A small class-conditioned image diffusion model, trained from scratch.
Model: arch dit, activation relu, layers 10, width 192.
Training: adamw at rate 0.0013, 10600 steps, batches of 64.
Data: trained on telescope images of galaxies (Galaxy Zoo DECaLS), 88335 training examples, 7.7 epochs.
Rows from block 4 of a small class-conditioned image diffusion model, named by matrix and row number. Rows with one number belong to one neuron. Each number is 500 + 40 x the weight over its row's rms, rounded and kept within 0 to 999. All counts start at 0. Numbers have three digits each. After the name is the row's rms in percent of the matrix's.
After each neuron's rows are labels from the 100 images, of 14976 (inputs lightly noised), where the neuron reaches its highest value: "top examples" is what is common among them. Only what is clearly more common there than usual is listed. The data: telescope images of galaxies (Galaxy Zoo DECaLS). In brackets: how many of the 100.
# fc1: MLP up (model.blocks.4.mlp.fc1.weight, 768x192), inputs 0-95
# fc2: MLP down (model.blocks.4.mlp.fc2.weight, 192x768, transposed), outputs 0-95

fc1.733 101:513491474468502469584492468516505520516505522490517551505468538518433455491518554523472499510502488492468556568433453522509549492435500519561501475506463579524426486479449493588461525531453475482479504495442473565423480496505559549528438497512431480507529532504505435444394471486498503400
fc2.733 097:486473533564433506531463504465463505552483569445562408520489476514502457486491465497506513479529472487493534449576470531509524470439528484409527497523428510582525524505497536523523468545502500504534527464491516525494444519498517522532454479512404571458525491449460379519355465495459491545
top examples: shape: featured or disk (61)

fc1.135 088:514431489432436482459519502558491469518433554465571504519467557487486477516538486511417445506496557583536511464505555493442455508493542528509554526474473496543443454471543501496504492484488497467489455491559493516482484503480495508492467541493465457522513474439470481460524517537475528537
fc2.135 087:570432515537487501468475469501506473507458535556501544524490506494489497467516443549427523520537578445504525517478596472509471495478439450509556463464477465605452536531492500571486509516491507513568490500503553482543534476539559496443472495544582463480473526585472430519490540476574569493
top examples: edge-on disk: yes (33); roundness: cigar-shaped (26)

fc1.345 096:530514507426522430468505418453437497543490487481460540519513544528568487515468607516453444431490456511532462481471526540511471496476494505563515512504503531462447492502507506545569462513407456440467520472498511488474499476454558404505464452592468499563577518442495498476478495499506490520
fc2.345 100:527527540536536530457495554520459502530526448508572513494520547575473462459522548485477533452521535481484479532499557459471503455506523482418556477470532479525518512474501458453446483524476493510389489553562473496463490448485398369480439499494439507388573548474460461473507512478439483523
top examples: shape: featured or disk (66); edge-on disk: no (55); bulge size: small (31)

fc1.299 100:501488537539500460513428500559454485523429495540435523533524482487514490409535549429428492541501459465506478517392503554456534428470482505571463482533515467563509520462512488533532510549502394446525503450480495540481434499499483470483451466512485534456543516414495478471455491429520491455
fc2.299 087:475486533522504538549504512530470503483496495327482439501477496507514467476539451533453422450498497455498440484547494525600524536485536499498492445504538484581522490524476495461520565502513543462509513561590498489427535513488521505549454461477439449398530528450487516497465526523494524482
top examples: edge-on disk: yes (27)

fc1.64 085:455462558481502505483504506503521442513543520482556482585482452519467497510512550549425396523546487496497522505501527515516584497528455465452560431470432503549401443508518509553472517571526508518488498498531463471458460501540440613557476522470531478511579522549462503545504488478419512441
fc2.64 081:510441491541494499517483483422527492544495532438478538487448439555479509494469460495465608547556477519465572534621515489452498512593505496555510539516361509591494492514512500499527565460490515445526482440512517503528464468514560614429454518544480497506531454552488438466507548521470494496
top examples: edge-on disk: yes (32)

fc1.317 099:516538445505508477509461393488434507440480492424464490490493558505538380564520504555470499550519498506546470456479531528509440503473527470548510514508519559492482428519527583528503507496427534495500483424489512506556585421502524532477423432536501507590524484506500520493471504570497522490
fc2.317 092:539444481515524457485466683542490519504476490604500574560452551524476471542511419512424503568498463447515479498522489480516506453504520459474450443457490458573521488464488493518502465557516481524547505537534494468482574489585465546512520470519486416465527512470509547503508538518511512508
top examples: shape: featured or disk (66); edge-on disk: no (56); spiral arms: yes (40)

fc1.633 078:555511513501460569482546495518501489520505497398518539482471481397497462435486524410546459505494557424521568533521501486513469471487480510388433512438532472532465476549483499473476484538538530493485515402469480504532568522494512491539448567473512445513498437523512518519516473470512485531
fc2.633 082:486499542482479565420538512555443569453490542510493464517546400509487477441482428509559447505513532598502468507518569518493494519575534472556507450456466546487529471535490502546485563555505520516501540495445548488468436530514510414520450508551487511444418517527490492500486480491547491509
top examples: edge-on disk: yes (25)

fc1.703 136:556451512472503510522495532456489477504467534497521560512433493513491490434531561465480514450495430433509565497453494513467570554509565510488476455476518460544572520433513525528492499459473505535433481535477494450515530558447452518522449554482538517501474480501501474502513477425490558500
fc2.703 147:529458516493547519566489402537519457543442526512483434501485481491482505554563550570524503435507469503478534494572475480542512557495592532411488538533516435447482538480527548487460563478513508452490492495544499495537409542517573515549484479438552520499490481456546462516487515529483504492
top examples: shape: featured or disk (60); edge-on disk: no (51); spiral arms: yes (44)

fc1.339 088:482517497417476467438421473517472463464497585501518455520492494483481477550533478555504456524480515503549497534410536417541441521540515549607481545489485579482447506484476505510581528532466542476467473539529530457422517430475552449463475541464477442522553474439481462398496475562429496495
fc2.339 077:504509507523456543460488506483464535506484509478469498554467556550505506541507539524386460500485550474469554427480538468488459495538436466452501488514526487521560513433469522528442457554449468493483487489515471493492515503480452476485437496480466451417576541488482461478424589488518487560
top examples: shape: featured or disk (69); edge-on disk: no (52); spiral arms: yes (47)

fc1.539 131:557492567464529446496548480474601501539546480432501465437514538505545469511532544530440505510524500524513548507513522459464520479468536532521468483494538433496434451478501427445504441526475502515500525531476458495492523504471534468458433523482471568547534479495468446491537495456493562481
fc2.539 151:600512510501523568507535555523409452490593541491510519467559514464476515533513552524451482464494508506498481489458554515552505473532515490492437510447462431480553504492509572568480444500477545536497476481489490486498478504468470553563466484426439578449541508500473484519482490540534572503
top examples: shape: featured or disk (63); edge-on disk: no (54); spiral arms: yes (47)

fc1.281 117:534469460451483549425541520490504531523496486415490552388567511336479433425457528503512585491475491491547512491435565469452522530501540487523555491429482528532491464499472500477591376489497518531518480501494484498540572581508456522537460521529549530553468533484527478530483465502511498516
fc2.281 146:417546469483428503496491428445496491483519575483524488489523508450491453601473502430534482561511518512565472440476456523472469464473547510499481484546507545549539552507483494531538443520510500493556529470463495534496459493418463621573423533534471517509511487501489493447457502527517464535
top examples: shape: featured or disk (62); edge-on disk: no (58); spiral arms: yes (46)

fc1.93 090:493469530462555530471532447465529545521503523507472519496520393503493553520466563419466480447467447510553509500441508463432529488511437503516470517512517570465433480514530494538511491489486506531528517559469445493409522489456501429566500499478501449424508509474484474469489503517470422461
fc2.93 080:498441502519499476500476533493482490507513476444488479445480448559467546456515563473516488478557495449503483540585533470579487527507474551463520550566516527489571459533487464459498497500479528507467516461520499487568441498472521386403484515516536499461526503477506475524485568518476490479
top examples: edge-on disk: yes (29)

fc1.466 098:479442523488487449490456469517497452518452506518525526499380473515465522529508555501596471484526460492492525482536457561497465554430480504520515399521542467494494501448568487526566498533458570522454539506489518465537505466497481505417500462581488578398474558444513557501562509469526536543
fc2.466 086:498475538510489502534528614443496500518501489510480553481517502475430469497547416493507530523472448477501505508458444532465527525408541506534477495536543561644494465519514491451563486497425489505466500472516508526501657497500534515590510514471506433502447486463535537512500514444493450540
top examples: edge-on disk: yes (35); roundness: cigar-shaped (34)

fc1.242 099:469537518496521494471587542458512534471474448455506606407494468426480491462498527537495560498458416504489489527510449473489476526496585439513527491487580511478466485518479486577527469541533483556440506456496498500505471539466464532443497509513521513523539552496416510450560417487575490507
fc2.242 097:515533460564454524523416488538539542495527506567491472487467583465505505549492541506493530498502488563518602409492447526501460477512459570487502444526568584403493492540484519475497484437537442468408464549508485517505465577511554607569520451541549513477468502442519536486497494541489518542
top examples: shape: featured or disk (66); edge-on disk: no (55); spiral arms: yes (49)

fc1.634 087:495518453473564500474533451479533482466500524467487531493462508442504489527588527418402507442533487433492484456489523463485526508466560467484501474491497507536504443546510500505522430427525594498466543542464520418489527507413431423379502488517534465581522526475479546489508508418490518537
fc2.634 088:545485485566506493520543594520534547508490473538482542564474521592516499400494404537492513460507507562443507475500509442604528493427404431497487394523569412496545491469476450515506513527459524539528483533491435486457518495482472399607524452508489481517484559463490532480461491500506539547
top examples: edge-on disk: yes (25)

fc1.2 088:548500469494454529441524478543479444528500551543501604554474487446487477465459545494423548502468513488473441478511503522502433470342549511518454502519491427497529527536482581489519542536499533453466461417476515440528558490533538479451480555466459456416584496487481438517511480530482500540
fc2.2 092:491497476519476488422523486498517537481516475471519475532512478450475499442528454500447394489469504418489420499449531450495433487374531441410487430461484516509496514500446493485525556488505461545498489523522511462502516450524399410509487490504404494491549553435479500496497539450516598504
top examples: edge-on disk: yes (27)

fc1.307 111:444524463578511456519566417540461516519461478474484469468473490454478488508550534485458490599545478475547563511428518509501445506502480472480469451484532507472497412544453531509471529482489513516536458508504519482559598510539445535441463530504515544488482488493527530511481500469472591431
fc2.307 117:452523500447455505492454443504530453432465519484513522476478469465505505544555509540479463540495484562476562441586507510573444520577468542574500511494460463477462472584526499487527512461550521500553574466551503506465422486472545457556514496489485523535488485440551544494414543515516559533
top examples: shape: featured or disk (60); edge-on disk: no (50); spiral arms: yes (41)

fc1.531 153:519537487506552445435492496499591462471521415462493514522505455552571504556521553504504435467463517507560533445563514539475449536504512559500513476472549500544474486503561504523496503514495458506462513511487496463422497415542527456431482466476520475571501467408485563552525494550514480610
fc2.531 162:517513491467527584455452491515447498470526412487461506537514457471501520485481617496514524448443524568471511512435544476494436549519526464482529540491450441474480537514508548490445493513559520514454450504496461470579404474457450534537547521468543483432488503567488503482521474453499502444
top examples: shape: featured or disk (63); edge-on disk: no (52); spiral arms: yes (41)

fc1.376 090:502517516537578449565562496508505465426511510482528466538439511446522453523477549456388492485517476389528501513585516532473469499428512484516500481480437519525489434499520506513486613468468495479507500528448506510525491496493555449439447466442492478445581513497491566449504559499506498465
fc2.376 100:503496511468503521470478419516451496450512524526537440507489536447473559549535433545530502499483499561560482572521497500498434480402497487514519403492541488536417456500510470496446447469524522477446506480484527504498463443477470454404518467485451457436524457502522516506573511525517509503
top examples: shape: featured or disk (65)

fc1.635 142:466502468507553418499530410514456466533519480455543504506490547481470494526550526417559499525468467474489506447480486584547584447530519514515544437512505560467489515414501549501556489566468465479481485588414527496526544542455482514433538405469485474457523543411595577472552468480475545505
fc2.635 168:438512461541537607499486508502541522518543477495482546488515512513509473487528486567509537489482514522501493535526496430508626437459515527504573510555488556463523508421515467495457487566453567553529512452534463462480447534518521485511555557455472420507490416543551528551508496518511500490
top examples: edge-on disk: no (52); spiral arms: yes (44); bulge size: small (29)

fc1.672 103:513476525488455461486535376527486476480476484528476450523425454511472513514512532511430478451499488537490535514510526461469458469509484544466507338529515526515475491537467518559456588570440505462492539520431475482452521469530547562500484474539481474521494525423587486440509481520467544527
fc2.672 106:505433570550492501486461547505493531498524563332515521516463426545458457431565414482518494479492504462504531502520515448474499538486452500546543440512497528507503453527450452467553581484458506474509483487475543505542412523532534543433498438465468521509504497562473492516539479495485536524
top examples: edge-on disk: yes (36); roundness: cigar-shaped (28)

fc1.386 099:545399542455518545448504464550421437523486522499450431485427476525483470543483555569591411458483459475467564464659517527564451521506466463472484436507474552538505504508455536561500511490465460476493564525516468489453501484474519533556474550563476494479476474504477502463530495518501529445
fc2.386 106:491453542520424504485451569498478512502496517432517612511430443594470508474508602476481539549499494541529553539425464480431482538490466555534493492479471534549500516473472465459502540528473452494532483437497531496543528496540530627460520508516518525581491507564504493569559488510509477541
top examples: edge-on disk: yes (29)

fc1.393 087:532464479456522484567571592529453439363505512467540480500488503505514554483485543481508409493497423483493538513510501512475554510484478497456498470473547575484519533558567553503536560436527469490518476542516481436428449474516529556467520556511563522437541528507481533483503549518467497523
fc2.393 079:522536497458499400459507438512448446454536495481520512525486511423455481487477538484514521495563522567516433480481518537582496498480532520442543474494589569523523484468500514487514406468424513494429517534549567535518407483540482599476497592547458500470543484434512489506518588468499531482
top examples: edge-on disk: yes (26)

fc1.665 090:523492525503568502493558579523515502509503519473489577450509463464517493547488550557473521428468484512519539407515462460465475506494581521502476485456513476519509490482476508528566472482446486517405514523486567470540522508464491450467463543544486536552517469551519478475529402544510505413
fc2.665 100:496533475500483539510361456533476481427499501595576469516511556516497482415470595472501521468479476491484540526458463495450499483527508507484492485570474572421528557550490479466513522524422422550460514530547469496452431528533504561521487468584560486444536509467474532516455494475508502529
top examples: shape: featured or disk (65); edge-on disk: no (57); bulge size: small (31)

fc1.78 096:490477506543533487523509475543473484516435447438535492417479469368455550520519578531497459531395461545511523512512444488499481494515530460514456455507491481537491488501500550569493465452491476494483511478495525491475484507457400516508481534499594522548489492421517550517570414457516514485
fc2.78 094:510488470490505496525463526531527469506496417492451391516513583453505479544477547454484514481504496551501504471495497532510465553497445553503504461496435520521514493503508407462499515489494476485504497516530451514524496552568566608584493451494548534445501473491507474468483459521478517540
top examples: shape: featured or disk (63); edge-on disk: no (54); spiral arms: yes (48)

fc1.501 093:518477507504501549465556525522536480401518516344530477459493542424591497472511510448488506499503546451447521423471454535489505512449519509424471541511492497380409485536517491456549466490556502494526458529453504554471493462467548435488480514540542491511561513485506512460538512522520509558
fc2.501 094:534442513537467491507468501453501515391542506493477596452539488550454520501444468535526473494526509554536500492489503487498570508528494514562532441432522532534477504464537519485451466458466507478461559448518478523539540451531467432529551541551505440613553468560515493501488572515551522457
top examples: edge-on disk: yes (29)

fc1.79 115:514554493519561513528567471479498497518530445449474518449499498390445475449475518524447511498472387425505510476535463471525459523451546405471476530458548484437513488523486463574467453501519472530479553486490472496528535586455460529430491522493547514551527548518508493476513488442546477462
fc2.79 103:510520409527470500479478552570554493476495469614508485453491566514503534484471442480479598530460465558526465480478479485483489487501505547471521387478563500506483531490546496480525463481523458494492473524535479482544487505493542573622511457500536528530415524498477487440437457514482515557
top examples: shape: featured or disk (63); edge-on disk: no (55); spiral arms: yes (47)

fc1.149 121:507544507420520512495557545501485560560484507470491589464488514442500500486508605495468524465481463537470485522552491496492548528445499437548527450461502541385533476510533506532513475513547483517433521494498483540547425464587486484532439501573531529535534552490541459496473461481503524529
fc2.149 136:525510526522483494483469492535500396481519497517529421415459481408471506530511570513498483433493487469516431497426518536474549485433509598457560534520542571480480506500551508502576533518506477523450546511432526542513556484395473457508482519595468522525539476556492475479453453514551491516
top examples: shape: featured or disk (62); edge-on disk: no (50); bulge size: small (30)

fc1.588 119:459512564480517487593578544521522494528540493506510525506473489471481516546456519517435439486451438500493498446588381453441464523403485475467489487544576525406489505540491501547483586458475490503475537523455451519487499510520512466515480495517490540453620549521510474433480472447546491442
fc2.588 113:519421477560485486534472504461491545536464505566549499511414529435485507533505525419486467562478470478497476557563437478457501528429427513478559409544579466524442494416521479449474596501524507474504523545499482502540451485508561539481514528482503484417571483520485494511548494517534476553
top examples: shape: featured or disk (69); edge-on disk: no (58); spiral arms: yes (45)

fc1.318 108:500469522517532468482528407564433473561460473453507510480443565500492517525485524505526526441527486472495427445439516506552502444504499511490493464474527557513503504473591507472463470499530495508484454533525519492481510446559447540445505474444464532545475541505524564520552531522521558392
fc2.318 113:476530571465514508495468496437487479518495441507452526491496539525538535447476466484497460439517521498551426584549531487471521470528500526561516525524492536504509495514438477553549475500567550519525543438469506475532466434427558556503506503430438525502487440460487514476534573491445520570
top examples: edge-on disk: no (50); bar: no (32)

fc1.70 090:500439451501491503451553575562503469555455538386524565491541450495429496475494562483539548601518465523484608543513455467471480557484582514543507437438577491467550526491511492492523491537518491529496439475474476515535528510496416606470516492504519477525497548507551411503508495541502541516
fc2.70 101:457457459460470492434482468389490473536500555583457487450553471464528495538467557507583505459464521532506574433552449514530463489514582468448490546541571515506425568529511514537437455525543524458487502502478454554507553521454549586521527533525490511526432449524500412458458484469466458458
top examples: shape: featured or disk (62); edge-on disk: no (55); spiral arms: yes (49)

fc1.608 086:554559555461520496495541431456458506491467390459485522526431539567448486520495541531491493483533498508439554462535461459477579438599557464496547479497507560544544468526535539528543472483545483508416524446557499527455511488523453574451505466514529508537517489453500577454548478524503495488
fc2.608 081:535517435492492519526509504464506469490501471464510537485496505649449529500504429543463544506512506586490475524490494473455525504613445533550518444493445454504451591486447501487488439465490535530486490455496497486510437492503473512389503511527533518485495457521439519524511520498411519522
top examples: shape: featured or disk (61)

fc1.615 140:463505592517562524566518456526471481492530467392511517539540562457512543563534543507452486529432470509526556511527505467437541497457521453559505497524504491478479442498429479465556547518512481612489530465492493463572454458467483522488509429504517539467476496483495501552522434433531497477
fc2.615 156:442510545487521474577557517468546512550549462471501504576552534463517497465477548467474480514423499537487497480476509514511576513459469521454482513431525403522492479492538539580483453511543504413501492474495465529429556493521554522641528565506498542524460499486488488484525435538473514507
top examples: shape: featured or disk (62); edge-on disk: no (53); bulge size: small (25)

fc1.36 112:520460469533478520447475530531520432431499544470538463506479463434514438507490528510543443455535461384530543519536441467502456483517486482428496491517389574441536500518511504550498510481481533460501499489498540513487535541526490595543424537570475524435469455469512483467533496495451513450
fc2.36 126:517448496477489492479478410485493524405518567513562470484463468521534497507491461493534548459512450532494585474423482509571442526553505496589489455583440509536471517517505520469466527517481529568496538450491482471509451544492540621483532517520518511562479541490514566493432509455528509546
top examples: shape: featured or disk (60)

fc1.735 082:514489530527506490454503518450510499450473536455527434509468457549548491574485555522483447541505482471506558537516532412494487485508501518469496469461371555510465505497508415449488560529536486477472480482516517517489489451450521563498449483568551502498463493455468436438496510517480514538
fc2.735 077:484420497506517510547526551480509468496488542543493580536451477599498516459488423492516552507570534539510571523506485468531502534571528491629523479510413419606470501503537516513515507546478513523489457461458509540562423483521501594442513491467527469515518441530475468487530542541527501500
top examples: edge-on disk: yes (37); roundness: cigar-shaped (32)

fc1.111 087:516410548431507579433516440552476508552517484518502546535544466500481514558492557503503459499478443558527462472418505519497546487453510497457486440495632578460518487445540508545564472492450480535508530568464510513487513477514518452522497571537487543462490524522488411493490529512461476539
fc2.111 082:509504514532518467478533622514467543488467490494507530452421430490519507473509511486517447563494471382536416520493454486408468535451473565511473598505619543530610528481438407445528497498493451548493462542507542505512474523512523417440572543530547453536531496497473518513544552497497480493
top examples: edge-on disk: yes (28)

fc1.275 102:473487503500505473486546487537482414524504463462497501539489481550450498572488600498483489426507482497482522466570483490477463496473490525528566442422534534493515506491522478530469500522433468438491494532461511452449551484414542420455490473514460462513492443502519484527462487515478544509
fc2.275 095:529495508478530537500441516499482518481466460514518457567531471571521554478480650501486517465512497528454486506427520471582469551538506482522518548506622537449516525492450536514512517470501595527478464514461486472501483453526437434560523481469538512483540547451507489508476508493500533483
top examples: shape: featured or disk (65); edge-on disk: no (58); spiral arms: yes (52)

fc1.714 088:487489436478471492453580465520505499469461530526512441516460451520461505513473521454449512510494477526461562490463501513523499527510545529460445458437524502513527481570504558489499513446488449427450577439560563449473526510449463553498471536627518555475522514552549555509560520468558504475
fc2.714 078:457507394547523499458491492478480559460528612411482559515465467532530500474554494548472604518505489573506556468474487486439523481568522510653516488492480574511479460493468503485565499436535537530519486506512527437472532545482528543424464475487543452568476526488515589507536497494497548544
top examples: shape: featured or disk (63); edge-on disk: no (55); spiral arms: yes (49)

fc1.344 086:509506491509474514435495561504482387504461547471517520554513516520551524541483530486495516526487524467503461550404564535499546475515514556482536483528476499573494496459470491501496436540473498512521467523545413504495511523492524528439486524458608453558407526440447445491450534558469527509
fc2.344 079:542501467520482509422513442518491498483478512600474466449453476430524507517514429506492425507551518449548394529597613469447514505499462489572511423554512473609489523463499525510496476552504501481514501536411502449496480496442410454477489520503535483493438465540481447534447568480502570456
top examples: edge-on disk: yes (29); roundness: cigar-shaped (29)

fc1.365 085:541489517458516577502553422539434435532496549441547546525492467446468536561485547535547494397455518478499510489548469540570458464416526523504449494503454513456476464509415575516401496450514511414482486482507490531515523469537477508492511571501455460545506537555455502497530547549514552515
fc2.365 077:497478472493442568483512599487490576485449519522511444552475524466452540485510402559518486548508507525506495487495461411465472482540555504501429475505423515497540516563461520503462556472493438512455511518563512460493500479575480362450416529482464462525565511477512485502455520484556511504
top examples: shape: featured or disk (67); edge-on disk: no (54); bulge size: small (28)

fc1.134 152:521508526486483448470542529459515527524481549462383552467543480445510440548548551559475571471493468521470520480526522484435511427439539497597492476434518584505479519508499486498533480536421532432456474497507489552551496532451502493527443565567494575577515504532525462473439436460534502457
fc2.134 163:468503538506448565510452486572495447505501543468537485461494522452483454476524563454527432440503497554523488506482515498530508390530521518432489529541480547496480502518482553538518506507469462570458529518529484547475582540489480498656507425537477554448490504436489452488455453486410416575
top examples: shape: featured or disk (70); edge-on disk: no (59); bulge size: small (35)

fc1.84 093:519375461517550516495528467464531438426486542450463511532458492545544486527534539514460525484552475530537425606475463587519471529480470523490503413553511554490440469416516471535526542499463452541520478541450522516539476526586529534479485523481510476506558502551540505494444510586509537553
fc2.84 077:501551504543496502582462532475531525412489525444483538500462542605465481498534565562499537492473454471524494522603518494511542506530481547469509549514537536475543526573495452429501602549496437487494464515494567535522553433566512508537468493491470473457552485515513524490491568562472491550
top examples: edge-on disk: yes (26)