python train.py --arch="dit" --objective="v" --head_dim=32 --fused_qkv=true --patch_size=[6, 6] --lr=0.0013 --eps=1e-08 --batch_size=64 --final_lr_fraction=0.1 --warmup_steps=530 --weight_decay=0.2
Rows from block 7 of a small class-conditioned image diffusion model, named by matrix and row number. Rows with one number belong to one neuron. Each number is 500 + 50 x the weight over its row's rms, rounded and kept within 0 to 999. All counts start at 0. Numbers have three digits each. After the name is the row's rms in percent of the matrix's.
Before each neuron's rows are labels from the 100 images, of 14976 (inputs lightly noised), where the neuron reaches its highest value: "peak at" is the part of the image that holds the peak. Only what is clearly more common there than usual is listed. The data: telescope images of galaxies (Galaxy Zoo DECaLS). In brackets: how many of the 100, against the usual share in percent.
# fc1: MLP up (model.blocks.7.mlp.fc1.weight, 768x192), inputs 48-95
# fc2: MLP down (model.blocks.7.mlp.fc2.weight, 192x768, transposed), outputs 48-95

peak at: centre (51 vs 6.2)
fc1.53 119:512546541544541491483568480533503550532489523482521570524463478502448514585509481388552552408508490468501511465475462419441542505545518524508561
fc2.53 117:471548409497414450571470446525503443524493505477427553448478458533530455587487473544438463541475483514522507537520441552598562528532507510511478

peak at: top centre (25 vs 9.4)
fc1.649 103:510546509649521498518510513512435495616506427480495520484514419449472407411467476513401471457469542489468370518501498589482507512510582506543521
fc2.649 111:525539508551433536500474473425488482616418600519495482534549548507497556486454553508469407520481542460499366484432457468551488522563510520525396

peak at: centre (58 vs 6.2)
fc1.63 107:430487404485534572440504453481535481403462493499566492577535560509490512525587510360482503556552531607540453358557553536540497690387444534542497
fc2.63 113:520465503527480521451513549490496586434465495410510449464485585493550475532536521547488517460457542611455448541451519526495506330431547548472544

peak at: top centre (28 vs 9.4)
fc1.38 096:530450632528355447505543480472546477508558457509552529519571514512500440419531431462559597474528534529541470497527438413454438472506509498497430
fc2.38 117:475458395466522467449533538523514454528436569479506487463456493509433519439558494482486562464480370523546551501461511498413478488577524522482474

peak at: centre (95 vs 6.2)
fc1.77 093:425478500565552529440443549537472520508507486496561563528590471469454442563416484521465542475470556539442412441538452494557457622508528540607501
fc2.77 085:486566460496535455525519516466491492495488451578508456524521445529496454519463491392569525500510544594540472636495453573405499400449539490493535

peak at: bottom left (32 vs 14.1)
fc1.613 106:468512646628342553608484487574509580445435510459539489458500546568523534429394547578421491440520570554503458414515490533495461533531533459568497
fc2.613 120:571487386558499487480565455525549437395447429577521558547457444508489508386444512506435398476488587610494450605501427513567482552489528520424528

peak at: top centre (77 vs 9.4)
fc1.266 084:566487610476479561494566503463508474393504449511462510476437627566436472612530545482491578436580510570434493523511483527534534511522459466615500
fc2.266 070:341463440492544532455446506470477430489533459461457536529449517522478605628540464467527561492468465529553541526543530499473532494529434499451449

peak at: bottom centre (36 vs 9.4)
fc1.41 086:484533499481487545516568481507536443507536558492492526466456481529537455513456497569472513422621494536482626559556495518473415560520481508535500
fc2.41 072:438512547518526385547523551472503478558477528536476513482496463495514548520447474370629478566446520468533447451493476531565513494606555545557438

peak at: bottom centre (27 vs 9.4)
fc1.548 095:454558583477523430449479438529504495497452504450464529517473531510455491541505469491433637414493478495565444474547429490507519547467404494441421
fc2.548 092:452451448569414496457486517475452514501525518518480448510518477501584510551498493466564644467522530498546490534489515476422438460473530519522527

peak at: bottom left (39 vs 14.1)
fc1.199 107:541478473494522491488476466485503530401561442514515508491502580503517523553540475521460522524499511492502497324489443438516467561478571487500559
fc2.199 090:458460515452445454540513462459510548418394494483525468493487464557521511481532498507482457521504533576481493717499472560490456447518576520533519

peak at: centre (53 vs 6.2)
fc1.740 103:403444511454587570423477603471486514545562539494421466586518510409466541516440505421510516452612487552468537530439522419395539489509494468581485
fc2.740 086:511490450519466516502517488542484527459505446487518472458529545485515510525492519442578826510553530471486536495481448475532492477433562547503493

peak at: top centre (66 vs 9.4)
fc1.578 093:510446577564456515453543447518461472504461464488502545477488529563401524549470479435464641448544430559408485526511521548516559478562487465535453
fc2.578 085:456528422495502497439463506329451475531481520544475501463426492483505484628537513464542526522490524580520520460442537465508511560560486461394496

peak at: centre (60 vs 6.2)
fc1.276 090:504568525505514526483510450493462506499483520509469467435559419566560486542445496523473483524557549437487553508500526577473512453477576406487518
fc2.276 079:463410462449519481467468524508516498478527557402456507499519374556476544574509528551575525498455533546550470477538490580482501438507475455502512

peak at: top centre (29 vs 9.4)
fc1.90 144:472448512549543549499504593468483561482519550464526427530509515512447453567447537528563428544500445572492497571506530544543510519531485542497500
fc2.90 155:499437480513456548511539643470489440516474479546469431503490500463506461496429457478499500458461417535448511457498534451454432461502480497485487

peak at: centre (79 vs 6.2)
fc1.297 118:363524358535520480534404563539441528508485508482469517483571421480519466499453524520506604493467552420502520594455501433475469438449546509519514
fc2.297 127:541519539571508426546518532548502487458410474515629522500549516481614461546403493503439536520498537406462503455414500563536453536451555593561515

peak at: top centre (33 vs 9.4)
fc1.1 096:511484507472531512549520449559538584511514496428498481488488562294546474524529556460425473379556443551471502477504450467440536440508469487483488
fc2.1 088:470440505472498540481513544483477524503504491499493513509495571293505596550551471518573447499439570470462493501473530549544482586491541525432509

peak at: bottom centre (37 vs 9.4)
fc1.353 086:509501448456537524456466437475485471466537468545435513465458406421518591654487475502535465485504411551467522550506627489547459551464434470481472
fc2.353 076:433499593492442459530429492543474511532520465541506477411463454487518446593505500527512466508530558385488495511504433553524524501516559462514566

peak at: bottom centre (26 vs 9.4)
fc1.158 106:485493485423489460500487413476540491444476501509517486556417523548525557377568559457468584487480588459507509482523482533570429501438445540545495
fc2.158 092:409529511510422536519493513528492447504493485559538507507478574483531502510533507601632605525500453540509505565484481535498541491416529517514500

peak at: bottom centre (29 vs 9.4)
fc1.433 088:468534501509539457456517601487615539509567417473501447490472400588477564488414500536498443544408419510485513463490356405361535472508515522450595
fc2.433 084:473475478559351517519490405487597490455466443446537512489474379541488509556587525534561495556588596528443469462515599434481467520525546531473489

peak at: centre (31 vs 6.2)
fc1.549 086:547509488552486487530564474496426537564527490531466571463518452536504479510433478548420536444556487551387568625461563493444524519601470443591543
fc2.549 073:439435446474476536455508554518517529590479501520457492525508466497451521458474471526593388556458480461562414351414545555496530496607492528458499